Rows from block 3, named by matrix and row number. Rows with one number belong to one channel. Each number is 200 + 20 x the weight over the matrix's rms, rounded and kept within 0 to 999. All counts start at 0.
# convs0: first 3x3 conv (model.enc.1.1.convs.0.weight, 64x64x3x3, standardized in use), inputs 16-31, a 3x3 kernel for each
# convs1: second 3x3 conv (model.enc.1.1.convs.1.weight, 64x64x3x3, standardized in use, transposed), outputs 16-31, a 3x3 kernel for each
convs0.21,189,239,193,206,218,255,181,162,213,176,203,210,224,169,181,196,194,204,219,230,220,207,209,235,201,193,186,211,187,226,203,241,241,203,221,234,204,190,199,199,232,198,207,213,202,244,224,187,221,202,167,219,178,156,191,208,226,218,181,248,214,177,221,192,201,212,186,178,204,215,176,192,176,197,209,175,158,195,193,187,190,208,206,238,191,154,214,192,214,251,201,186,204,167,203,215,190,199,207,187,218,227,242,210,196,191,174,186,176,176,192,205,237,165,200,229,168,202,193,202,218,203,182,220,214,222,195,212,193,216,203,243,229,239,232,218,201,192,176,253,211,179,176,214
convs1.21,201,225,190,197,190,200,205,196,182,210,229,224,184,169,173,217,163,233,201,231,220,213,226,207,184,201,168,215,203,208,241,229,205,190,210,214,201,224,218,225,181,198,226,215,222,243,222,211,230,231,199,192,218,223,195,186,185,191,232,214,199,166,172,212,195,207,217,194,175,209,212,206,237,206,217,227,192,207,205,202,220,206,188,208,203,231,200,200,170,201,192,204,175,171,253,230,190,203,216,187,180,179,175,163,189,202,189,192,205,184,206,212,217,218,197,234,195,189,190,199,198,198,187,196,193,198,210,199,213,225,190,202,222,194,192,179,207,204,208,172,201,204,192,186
convs0.22,203,173,188,176,172,180,204,206,191,198,203,195,201,209,190,175,192,199,184,190,189,201,204,214,207,228,220,206,212,200,212,199,186,220,211,176,202,224,202,187,169,182,191,196,203,213,219,225,222,211,204,209,215,224,238,213,205,223,214,190,223,264,226,181,176,205,196,178,212,208,194,208,190,187,205,209,206,226,200,184,230,236,266,231,212,274,220,234,253,209,193,173,185,225,209,212,200,176,201,186,209,161,188,175,161,191,196,177,213,198,231,185,211,185,209,214,194,189,231,208,174,243,213,156,199,176,234,194,220,215,241,219,254,261,230,221,166,202,236,225,203,194,181,207
convs1.22,236,246,244,239,252,232,260,206,227,219,179,177,207,226,206,206,171,186,196,191,199,230,199,213,196,225,238,205,235,219,206,221,215,189,192,201,164,141,177,190,165,168,176,180,161,183,225,216,215,231,188,197,196,189,179,188,188,181,212,127,140,129,172,192,180,207,186,179,192,226,189,227,205,229,199,198,201,171,197,198,212,204,134,202,188,169,170,200,196,193,188,226,214,202,182,189,206,228,210,198,173,183,207,227,204,218,162,211,208,192,180,227,210,222,204,180,190,218,227,224,195,223,194,198,208,179,197,194,202,175,243,229,257,295,213,202,184,184,171,198,191,201,201,210
convs0.23,204,178,168,212,208,186,179,201,191,197,191,205,184,197,192,205,203,186,179,202,194,187,183,204,210,185,191,179,192,198,178,268,233,202,233,184,192,184,188,181,152,179,183,222,187,169,165,187,206,190,185,207,187,211,195,149,201,197,203,185,195,198,192,208,198,195,174,194,204,172,199,202,241,284,198,249,258,209,186,203,189,191,205,204,154,148,182,197,195,202,197,211,206,189,238,210,195,206,210,200,191,200,212,182,176,197,202,192,190,192,221,204,181,187,201,202,206,200,189,170,202,202,201,215,178,194,204,167,186,216,184,192,198,190,220,201,198,213,188,149,188,216,206,174
convs1.23,199,208,180,212,216,178,201,212,182,209,200,203,184,156,191,199,201,228,196,166,223,204,192,217,192,158,163,190,183,201,192,248,200,198,191,181,173,178,183,177,191,196,179,220,194,193,195,215,216,233,225,213,215,197,196,222,197,187,196,191,212,185,202,211,195,215,216,256,189,197,197,226,178,217,205,204,209,226,188,192,192,184,205,193,208,193,191,229,216,219,203,206,211,189,238,210,185,223,200,192,194,201,215,207,191,198,219,177,204,210,190,205,224,192,191,186,217,191,193,196,209,168,220,190,210,186,196,220,182,207,196,208,182,207,209,206,185,211,182,155,188,186,148,175
convs0.24,214,216,180,203,241,198,195,193,211,205,238,233,217,213,214,216,219,234,162,198,205,194,215,239,212,210,229,214,219,218,217,188,197,204,196,201,194,210,203,199,160,165,220,206,216,208,203,236,206,223,199,213,196,215,217,217,199,200,172,186,166,170,199,215,196,196,206,172,181,194,171,181,174,205,229,204,193,194,195,205,215,230,228,206,223,226,201,199,229,203,197,190,183,199,182,168,185,188,190,168,167,222,191,165,209,206,199,184,200,228,235,201,221,244,229,198,230,210,202,198,213,207,207,218,227,199,205,230,209,201,202,194,190,176,203,223,214,185,226,212,189,222,207,242
convs1.24,226,220,218,207,194,203,214,198,215,200,228,241,189,221,236,197,226,208,213,211,198,185,191,210,202,203,205,195,213,188,193,194,185,193,200,180,180,251,223,183,262,220,189,246,223,213,201,187,201,183,201,220,193,202,216,166,206,218,231,199,230,251,228,220,205,210,191,222,213,241,208,206,200,167,186,174,193,173,175,180,175,199,225,217,191,217,238,190,212,241,216,214,222,206,194,198,211,214,208,187,196,194,162,184,173,174,175,146,201,204,206,196,212,210,171,174,198,203,211,177,224,187,180,195,219,196,204,249,201,212,214,216,176,137,187,192,194,217,190,176,198,213,190,184
convs0.25,207,201,181,186,183,246,189,191,222,199,196,217,215,141,190,205,220,198,201,178,189,193,187,196,176,197,169,200,197,200,197,195,219,182,186,188,178,204,194,192,232,228,181,194,195,214,206,204,197,216,199,191,211,210,187,220,195,171,199,202,201,184,191,212,211,194,183,209,178,195,188,213,189,200,198,194,180,206,195,220,203,204,244,223,206,144,191,220,235,197,188,240,200,206,245,234,205,209,202,210,190,218,214,205,204,204,223,200,234,207,179,247,199,179,241,210,228,191,220,225,221,183,226,176,212,203,209,216,215,208,216,202,176,157,185,183,173,193,191,198,211,204,213,202
convs1.25,180,194,203,183,170,216,185,166,204,185,177,221,202,173,200,189,197,193,178,198,202,181,212,192,182,202,180,196,200,196,196,237,229,216,222,192,199,242,190,198,206,169,170,185,187,170,217,206,196,194,172,225,201,205,212,205,185,173,159,136,218,189,204,162,234,207,224,215,229,205,202,185,189,197,198,200,208,194,194,188,172,202,195,202,177,170,213,203,204,206,210,208,199,196,199,216,196,178,230,205,211,216,228,162,188,208,177,204,195,203,188,182,211,182,187,200,183,212,197,230,168,191,187,212,171,202,203,185,213,216,280,199,200,201,179,213,214,202,209,269,195,210,213,230
convs0.26,194,172,209,187,282,205,221,179,184,173,254,224,204,221,149,207,168,231,184,194,197,193,231,217,213,229,227,201,192,198,200,217,208,187,221,211,188,212,188,218,212,189,194,202,195,188,207,222,217,265,243,216,234,211,202,214,209,206,225,176,212,208,216,204,198,203,193,178,202,175,201,221,174,197,194,193,179,207,189,196,223,238,238,209,249,151,181,219,190,240,203,196,206,166,174,193,198,192,187,193,206,208,198,157,206,195,206,209,214,196,200,204,202,209,201,201,195,203,227,205,185,196,207,195,218,210,223,220,196,227,137,174,202,198,182,145,222,217,176,286,185,200,217,178
convs1.26,205,195,203,219,233,209,214,211,192,189,196,205,188,173,168,192,214,212,215,211,218,210,221,191,222,169,185,201,225,197,211,223,216,219,209,190,225,181,199,210,204,211,213,177,194,148,157,185,145,176,155,192,188,155,190,194,187,185,163,174,197,197,176,200,192,186,165,165,198,190,179,188,184,217,192,202,188,186,185,243,177,201,208,194,220,208,194,220,199,204,197,229,191,229,247,164,205,176,199,200,187,204,206,213,209,203,170,203,207,219,238,221,221,195,187,207,188,225,191,228,187,193,239,206,224,189,193,210,194,207,204,190,188,213,185,193,194,210,212,208,170,208,212,196
convs0.27,209,210,193,264,175,182,239,175,198,195,188,178,179,208,238,197,196,185,192,189,189,203,209,208,189,189,192,210,179,206,206,210,234,183,218,188,219,210,172,222,179,200,183,167,183,219,178,205,176,239,176,201,176,174,191,222,208,180,252,178,210,221,212,199,197,195,201,189,181,199,172,197,192,208,216,189,212,205,200,208,182,190,217,202,191,211,179,190,231,197,191,206,225,198,192,179,204,181,202,201,214,191,219,123,181,199,217,199,171,198,235,205,260,193,252,182,191,216,208,201,220,159,237,195,167,177,228,220,209,175,190,192,183,171,182,212,212,197,191,212,197,207,234,187
convs1.27,200,210,200,198,208,169,201,201,196,204,189,176,192,223,215,204,197,198,209,212,213,174,208,190,193,180,192,193,190,170,186,208,228,202,214,176,196,203,184,239,209,179,184,174,215,208,210,191,196,140,236,213,233,192,201,191,193,173,143,170,198,191,206,197,183,205,187,169,227,200,210,221,198,181,188,183,171,205,182,204,212,190,176,190,173,206,211,193,221,179,208,209,206,187,173,203,205,207,229,197,170,183,165,230,218,185,216,199,188,162,185,177,149,196,182,187,187,212,204,186,220,194,182,192,193,192,193,175,207,209,220,193,199,207,195,211,160,187,185,184,222,221,179,199
convs0.28,201,240,180,222,215,187,198,148,184,206,273,202,228,145,220,211,202,173,197,199,213,205,172,211,197,203,221,186,202,191,204,227,215,189,210,176,198,205,207,207,181,185,201,198,209,206,200,217,207,174,204,205,188,212,195,186,195,193,194,198,199,218,200,210,198,194,228,206,208,206,201,216,174,190,181,182,220,190,173,186,176,235,228,181,243,152,216,222,237,192,201,213,191,206,231,201,189,216,203,199,221,212,186,203,197,202,214,196,206,179,206,201,172,195,213,203,205,198,183,187,186,203,201,229,209,198,225,231,228,215,215,233,211,200,178,224,224,208,228,234,195,204,214,191
convs1.28,190,198,224,193,182,215,190,193,201,188,178,186,196,175,180,210,217,186,188,210,188,219,189,185,213,193,194,181,193,184,203,207,191,190,203,187,219,227,218,196,241,220,236,216,226,217,164,191,183,203,217,203,218,229,191,193,206,211,197,230,203,202,176,226,200,185,196,210,191,231,191,228,158,171,182,191,203,173,174,188,177,191,197,208,162,207,185,199,167,190,188,179,187,181,269,184,196,213,177,178,186,222,186,210,190,196,207,180,190,194,196,197,137,193,180,189,170,206,185,173,217,197,218,206,176,205,212,215,191,223,188,168,179,170,174,225,192,223,169,208,183,201,174,190
convs0.29,223,198,206,199,226,196,202,202,206,193,229,214,197,206,198,192,228,208,167,160,195,210,222,230,198,228,215,187,217,201,206,177,197,201,188,210,207,172,170,214,226,193,200,178,198,197,194,192,199,198,176,190,189,175,190,204,199,178,165,206,203,181,170,223,202,197,181,218,208,207,172,183,202,178,191,204,206,196,200,201,197,214,206,198,174,176,165,207,201,178,224,219,205,192,167,198,207,187,186,219,238,202,200,108,179,203,208,204,196,189,213,226,252,203,177,210,259,211,192,193,228,161,159,204,220,213,224,243,248,179,125,196,196,190,153,207,208,185,248,219,246,236,216,189
convs1.29,208,187,197,208,211,175,190,201,152,189,215,205,239,239,229,224,189,208,227,223,213,215,215,199,191,209,208,207,202,190,217,212,186,203,221,206,191,237,206,221,183,235,199,171,222,208,220,206,233,206,197,172,215,200,220,199,214,210,209,239,194,216,183,215,188,202,181,179,147,205,203,215,194,199,200,193,200,191,183,220,186,196,212,202,219,204,225,189,172,192,217,215,185,205,185,203,210,197,195,199,212,204,224,206,198,191,225,203,224,185,192,169,235,193,177,221,209,239,224,226,178,182,204,203,163,149,212,189,215,199,140,202,189,228,186,167,195,177,192,182,180,197,217,198
convs0.30,195,207,187,197,224,201,198,192,201,192,161,196,184,258,206,198,209,175,176,184,202,179,180,222,189,193,189,188,186,182,174,200,184,174,177,181,194,183,183,205,231,184,184,203,202,200,199,192,202,171,231,207,228,220,189,198,194,168,228,182,190,182,181,188,210,193,170,274,206,176,170,233,201,176,191,181,186,194,198,177,207,213,208,214,184,239,189,191,210,200,187,201,190,204,206,230,195,198,198,192,181,226,207,221,184,221,225,201,211,184,206,200,194,177,197,172,209,195,212,204,211,246,213,202,217,201,196,167,216,192,213,203,200,168,188,208,198,220,209,265,215,209,213,218
convs1.30,189,200,189,215,236,172,219,214,206,205,209,189,202,176,201,205,167,192,215,220,193,162,159,200,194,164,211,199,193,193,215,222,204,197,188,189,201,212,210,201,146,208,208,207,218,186,222,202,202,197,213,216,218,215,208,219,189,201,244,193,202,197,189,188,203,190,187,147,205,208,190,213,194,220,189,225,226,214,206,225,167,212,199,199,182,150,185,225,188,214,174,183,196,216,221,179,199,199,197,187,189,203,202,183,187,197,162,207,195,188,218,186,196,207,184,214,189,212,211,205,223,179,220,230,224,202,206,208,197,188,161,181,212,218,215,200,190,195,208,141,220,182,199,191
convs0.31,195,197,220,194,176,207,209,213,212,183,187,190,195,178,137,196,190,199,208,196,213,201,223,218,209,194,191,171,215,199,229,183,227,208,199,199,214,220,192,201,188,170,198,214,217,195,183,196,215,197,209,179,192,194,181,198,206,205,193,228,209,198,219,216,207,211,190,185,211,187,169,231,223,204,223,210,199,217,210,207,210,188,226,200,198,225,219,157,179,166,193,174,182,217,199,188,198,203,185,200,179,190,223,191,212,205,211,188,171,186,198,172,182,205,196,178,218,205,225,200,208,219,183,190,195,191,199,163,196,221,177,211,212,209,228,207,212,187,221,204,216,214,198,200
convs1.31,207,180,188,236,202,190,205,186,178,207,211,216,186,170,203,199,169,199,197,210,170,202,198,216,187,215,195,192,200,220,183,216,165,209,208,219,211,228,195,218,194,179,217,203,174,181,220,216,203,238,202,194,188,195,198,207,197,210,211,186,193,215,188,203,200,208,190,240,217,189,228,189,202,191,199,205,197,198,186,193,176,198,214,212,190,185,205,223,237,205,203,193,200,224,166,178,215,193,212,208,224,200,232,218,192,187,230,192,217,231,201,217,202,214,202,220,185,226,206,204,223,217,211,178,199,198,202,192,201,234,177,220,242,165,223,173,207,207,201,183,212,219,192,208