Weights of a small class-conditioned image diffusion model.
Model: 2.34M parameters, 64-pixel images, arch unet, norm groupnorm, activation silu, widths [64, 64, 128].
Training: adamw at rate 0.0031, 40000 steps, batches of 128.
Rows from block 4 of a small class-conditioned image diffusion model, named by matrix and row number. Rows with one number belong to one channel. Each number is 128 + 24 x the weight over its row's rms, rounded and kept within 0 to 255. All counts start at 0. After the name is the row's rms in percent of the matrix's.
After each channel's rows are labels from the 100 images, of 14976 (inputs lightly noised), where the channel reaches its highest value: "strongest on" is what is common among them; "peak at" is the part of the image that holds the peak. Only what is clearly more common there than usual is listed. The data: capsule endoscopy frames (Kvasir-Capsule). In brackets: how many of the 100, against the usual share in percent.
# convs0: first 3x3 conv (model.mid.0.convs.0.weight, 128x128x3x3, standardized in use, each kernel summed), inputs 0-63
# convs1: second 3x3 conv (model.mid.0.convs.1.weight, 128x128x3x3, standardized in use, transposed, each kernel summed), outputs 0-63

convs0.92 105 [179 109 120 142 137 111 151 120 129 110 110 102 148 141 178 110 160 121 134 119  88 126 143 134 129 143  83 126 142 146 119 157 125 171 130 136 145 141 132 156  77 118 177 112 119 120 110 101 158 104 117 163 133  93 126 156 125 129 117 113 100  96 120  95]
convs1.92 080 [154 133 110 126 156 112 116 106 128 119 107 148 104 128  79 152 139 128 177  56 168 168 108 101 128 156 104 147 145 122 149 183 118 134 112 122 122 126 108 131 106 123 183  99 145 150 112 143 116  92 130 148 143 128 128 131 136 144  95 109 121 101 116 119]
strongest on: finding: foreign body (65 vs 1.6); finding: angiectasia (35 vs 1.8)
peak at: bottom right (32 vs 14.1)

convs0.39 103 [116 146 128 157 103 121 152 121 130 155 144  78 103 117 139 148 141 136 154 138  98 101 131 128 139 116 118 127 206 118 123 180 129 140  91 137 123 156 131 118 120 122  84 189 107 127 130 113  80 131 179 150 153 111 113  99 112 127 116 113 120 105 105 113]
convs1.39 091 [106 122 133  90  98 114  84  89 132 110 125 121 159 108 125 103 114 166 118 189 136 107 133  83 134 101 143 100  85 107 121 107 133  87  87  95 107  91 160 107 139 158 125 126 127 111 141 142 152 114 129 108 149 127 121 119 109 111 131 114 125  73 138  90]
strongest on: finding: angiectasia (88 vs 1.8)
peak at: top right (76 vs 14.1)

convs0.71 082 [130 150  89 133 137 130 109 119 132 156 164 156 126 161 155 142 130 162  97 143 178  92 134  92 141 124  90 120 114 108 134  93 125 129 136 135 194 139 139 160 138 155 134 143 135 160 124 159 120 116 169 140  81 133  94 132 161 136 105 126 110 133 141 106]
convs1.71 121 [122 162 157 170  97 142 148 145 146 135 180 145 137  86 143 146 136 131  95  87 139 177 162 145 120 165 133 125 110 169 105 131 140 122 129 144 114 112 122 124 107 136 127 115 133 148 117 120 129 104 164  70 117 133 106  89 148 151 148  91 132 191 146 110]
strongest on: finding: foreign body (26 vs 1.6)
peak at: bottom right (39 vs 14.1)

convs0.12 132 [142  92 135 154 128 112 152 126  91 111 111  63 134 136 163 145 116 102 122 165 107 136 149  68 165 136  97 137 140  94 105 141 118 150 130 132 138 101 137 150 109  99 144 123 119  97 124 109 130  99 142 140  73 117 105 131 122 131 155 138 157 121  95 124]
convs1.12 122 [111 196  85 141 134  98 120 138 130 117  98 142 133 121 111  91 100 138 117 120 106  68 117 124 155 156 129 156 119  98 105 165  89 149 159 150 113 127 156 129 176 137 119  79 111  87 134 116 135  83 114  85 130 160 116 143 130 106 125 159 114 133 142 131]
strongest on: finding: reduced mucosal view (34 vs 6.2)
peak at: bottom right (42 vs 14.1)

convs0.112 096 [134 138 141 153 133 131 129 139 136 118 167  91 111 165 113 153 153 175  95 124 140 157 139 127 105 139 171 152 150 146 132 154 138 128 136 133 142 160 156 121 144 148 136 136 152  67  78 108 103 170 117 130 149 132 144 113  99 145 124 113 143 148 119 136]
convs1.112 094 [115 118 148  87  98 131 105 128 114 122  70 134  94 129  79  98 112 125 151 173 185 101  65 169 138 114 102 135 122  88 164 138 143 133 163 150 128 126 121 154 115 162 122  89 130 149 132 151 106 125 118 114  76 149  73 123 168 137 158 168 107 142 128 102]
strongest on: finding: ileocecal valve (74 vs 8.8)
peak at: bottom right (37 vs 14.1)

convs0.51 106 [123  87 125 122 120 134 112  91 137 154 170 124 153 154 185  88 119 122 138 116 144 108 120 122 113 113  97 108 142 145  95 102 113 143 186 141 126  92  94 151 159 112 124 105 134  96 143 109 164 126 113 132 159 152 111 157 117 126 150 128 150 138 137 147]
convs1.51 095 [157 102 113 153 137 141 107 127 138  97 135 124  90 160 165 117  95 158 109 130 143 140 147 108 101 121 115 113 156 146 123 161 126 122 127 107 155 165 101 101  76 143 122  94 142 148 143 116 159 127 145 131 123 136 144  97 113 131 112 125 112 112  70 119]
strongest on: finding: blood fresh (52 vs 0.9)
peak at: bottom right (35 vs 14.1); bottom left (34 vs 14.1)

convs0.2 119 [130 117 126 117  50 117 135 137 116  98 132 135 130 124  91 124 134 133 133  81 126 136 137 103 141 123 136 117 110 152 106 135 120 155 155 140 116 107 148 188 103 123 122 104 131 107 125 137 164 128 157 188 137 169 142 137 128 105 194 144 156 124 127 154]
convs1.2 118 [173 110 122 121 164 124 126 154 150 130 120 130 157 124 141 128 116 161 122 156  77 153 169 147  65 127  89 135 134 111 138 124 122 120  87 131 128  75 179 127 132 145  78 103 106 128 143 149 109 157 137  94 154 141 104 127 161  97 121 147 140 142 112 142]
strongest on: finding: ulcer (57 vs 1.6)
peak at: bottom right (45 vs 14.1)

convs0.84 097 [136 127 168 109  41 121 154 165 140 165 134  99 130 132  86 118 113 142 140  95 116 164 143 161 156 110  72 158 122 109 137 161 136 105 152 123  76  87 105 140 121 148 118 128 117 117 131 138 157  82 122 114 144 140 152 130 107 156 141 125 150 140 113 134]
convs1.84 109 [153 143 153 125 145 154  90 149 139 132 170 137 140 122 167 155 157 127 121 143  77 128 113 155 131 132 125  49 116 119 138  97 128  95 117 151 133  48 135 112 109 140 109 140 144  99 125 133 121 134 148 137 123 114 183 129 127  77 109  97 100 116 120 103]
strongest on: finding: angiectasia (94 vs 1.8)
peak at: bottom right (69 vs 14.1)

convs0.54 102 [153 124 114 110 135 135  95 148  86  97 182 132 107 127 107  97 135 155  94 140 124 125  98 139 133 110 105 132 135 122 133 122 133 181 122 147 142 109 124 119 111 116 145 134 122 132 166 131 156 121 107 106 119 119 129 108 132 116 143 139 123 128 131 123]
convs1.54 088 [106 160 121 113 125 124 113 169 160  94 123  88 141 140 114 130 116 119 167 194 165 108 139 116 155 113 173 140  96 115 113 148  80 127 149 100 110 110 115 158 125 108 113 133  84  77  85 140 121  93 112 120 119 143 120 145 132 103 113  95 142 149 146 131]
strongest on: finding: ulcer (30 vs 1.6)
peak at: top centre (35 vs 9.4)

convs0.58 099 [152 116 108 101 117  85 142 156 168 101 131 150 102 144 116  92 134 123 144 102 129 123 143 124 130 143 114 154 132 118 146 127 154 140 110 120 108 104 178 146  95 109  96 151 185  99 179  79 183 109 135 106  95 127 102 127 122 140 125 124 146 164 144 136]
convs1.58 086 [155  69 135  96 101 139 121 139 105 148 109 141 120 155  74 142 113 127 135 162 130 148  88 104 155 125  64 151 117 148 134  76 155 130 122 183 142 117 135 122 134 143 151 119 169 130 124  89 109 141 152 148 165 107 136 150 151 109 146 105 133 156 111 112]
strongest on: finding: ulcer (82 vs 1.6)
peak at: top right (63 vs 14.1)

convs0.102 102 [133 136 134 155 102 110  98 114 150 119 115 153 117 140 109 153 135 156 124 111 127 179 126  88 100 112 139 128 109  87  94 122 143 108 143  98 153 158 125 109 163 145  96 109 138 148 152 151 102 141 168 133 135 155 144 132 173 145 122  99 118 123 149 122]
convs1.102 089 [160 134 123  95  94 107 154  47 164  89 152 149 131 172 111 130 130 134 166 153  96  83 123 126 124 172 131 177 116  97 173 157 148 130 122 127 125 103 123 143 143 107  93 142  96 141 112 116 181 126 130 123 182  94 146 108 131 106 136 110  89 143 128 120]
strongest on: finding: ileocecal valve (89 vs 8.8)
peak at: top left (39 vs 14.1); top centre (30 vs 9.4)

convs0.127 117 [124 117 129 126 123 132 152 108 128  95 123  98 124 126 118 124 135 124 153 140  91 174 144  99 120 149  85 116 123  94 101 136 108 163 149 133 141 166 118 146 134 148 135 103 125 125 145 111  81 105 123 161 193 124 153 118 137 160  98 155 148 100 107 147]
convs1.127 088 [149 135  87 121  95 134  82 114 152 103  95  73 128 127  99 138 120 100 154 109  99  99 118 130 161 112 120 148 103  94  93 151  59 134 148 118 125 146 126 133 132 117 113 122 128 115 130 129 158  78 129 140 105 129 144 115 108 143 104 171 143 106 123 151]
strongest on: finding: foreign body (52 vs 1.6)
peak at: bottom left (33 vs 14.1)

convs0.108 116 [122 109 156 132 147 127 120 105 118 163 130 111 135  99 109 129 124 159  83 139 119 121  93 173 161 143 115 162 135 103 148 154 115 118 156 126 172 132 105 146 131 103 118 143 161  54 116 135  76 108 112 141  69 115 115 149 130 118 144 112 154 112 121 128]
convs1.108 124 [108 135 124 142  89  93 104 158 103 148 130 128 154 122  98 127 112 122 164 177 139 119 114 149 150 123 132 140 100 129 162 147 108 152 143 121 143 164  82 100 130 134 104  94  89 185 123 127 147 109 160 134 125 118 158 159 147 148 150 121 134 147 138 118]
strongest on: finding: pylorus (62 vs 3.4)
peak at: bottom left (46 vs 14.1)

convs0.104 092 [ 91 160 132 145 107 106 150 136 100 146 121 126 181 150 154 157 120 161 112 192 106 134 144 152 135 141 124  77 107 106 142 137 120 130 130 111 117 120 136 175 101 113 151 103 158 110 128 119 128 144 179 106 152 129 115 149 132 105 119 147 137 121 134 152]
convs1.104 130 [119 134 117  98 110 171 154 116 150 125 168 147 151 139 129 131 157 149 106  99 121 149 129 126 122 172 130 179 154  92 172 181 147 159 150 140 179 114 128 117 168 116 116 136 148 118 139 103 130 182 136 115 155 108 133 117 141 143 142 112 124 150 157 132]
strongest on: finding: pylorus (51 vs 3.4)
peak at: middle left (36 vs 9.4); middle right (29 vs 9.4)

convs0.118 100 [107 100 136  87 128 109 160 137 122 122  88 134 129 104 143 165 125 108  96 154 149 127  52 120 129 140  87 182 109  96 145  92  74 142 140 157 169 166 131 131 129 186 153  60 150 132 136 133 111 117 154 107 120 134 133 130 109 154 118 162 120 144 140 151]
convs1.118 090 [128 169 123 137  62 148  96 152 175 119 148  97 138 120 115 174 115 167 148 123 144  63 166 119 156 149 110 148 142 144 147 136 157  94 123 144 118 112 106 128 119 129 120 157 103 153 118  89 115 138  82 101 127 136 135 138  83  99 119 140 137 133 129 119]
strongest on: finding: pylorus (46 vs 3.4)
peak at: bottom left (41 vs 14.1)

convs0.35 075 [127  94  71 133 124 119 171 168  99  80  91 111 156 123 136 152 142 107  90 152 122  90 109 142  87 130 125  83  95  81 132 128 108 125 134 126 150 139 178 143 139 114 174 137 119 100 160 168 109 102 129  73 141 154 139 149 144 151 102 138 146  99 138 118]
convs1.35 067 [176 103 128 138 148 100 143 106 124 130 154 170 115 165 126 140 110 141 154 157 133 110 123 140 145 120 161  92 150 145 121 114 124 105 162 152 115 156 116 134 115 109 103 139 145 115  94 132 157 114 150 142 128 162 124 128 148 159 102 147 133 134 100 133]
strongest on: finding: reduced mucosal view (63 vs 6.2)
peak at: top left (35 vs 14.1)

convs0.17 115 [149 135 131 154  87 123 133 121 137 141 149  96 128 119 126 144 149 134 165 207 109 101 141 136 196 131 164 149 150 100 136 145 110 134 139 120 173  87 127 117 139 166 151  61 107 110 178 136 118 128 121 141 146 120 137 136  95 156 179 134 115  76  95 112]
convs1.17 081 [128 121 140 113 162 113 122 135 161  79 108 148 121 103 116 123 129 101 128 118 119 119 137 126 147  90  78 141 126 113  98 151 122 157 170 103 132 104 117 106 153  99 129 123 123 123 151  99 113 101 114 139 162 150 168 146 159 144 153  96 141 120 152 144]
strongest on: finding: reduced mucosal view (100 vs 6.2)
peak at: top right (46 vs 14.1); top left (35 vs 14.1)

convs0.94 101 [105 131 142 131  79 143 136 141 118 111 130 125  91 104 119 117 108 128 106 139 137 135 171 108 124 152 163 143 152  98 145  99 133 173 143 145 156 157 140 136 122 128 144  99 115 162 210 126 125 122 130 118 134 139 137 149 161 127 146 145 135 154 162 139]
convs1.94 078 [109 181  95 145 141 168 143 141 112  95 150 130 124 139 101 139 115 147 152 106  95 152 141 139 147 136 123 140 119 156 123 109 114 103 121  88  94 158 154 152 116 121 141 136 142 110 119 103 163 137 137 129 137  90 133  72  84 123 126 116 131 148 121 128]
strongest on: finding: blood fresh (32 vs 0.9)
peak at: bottom right (37 vs 14.1)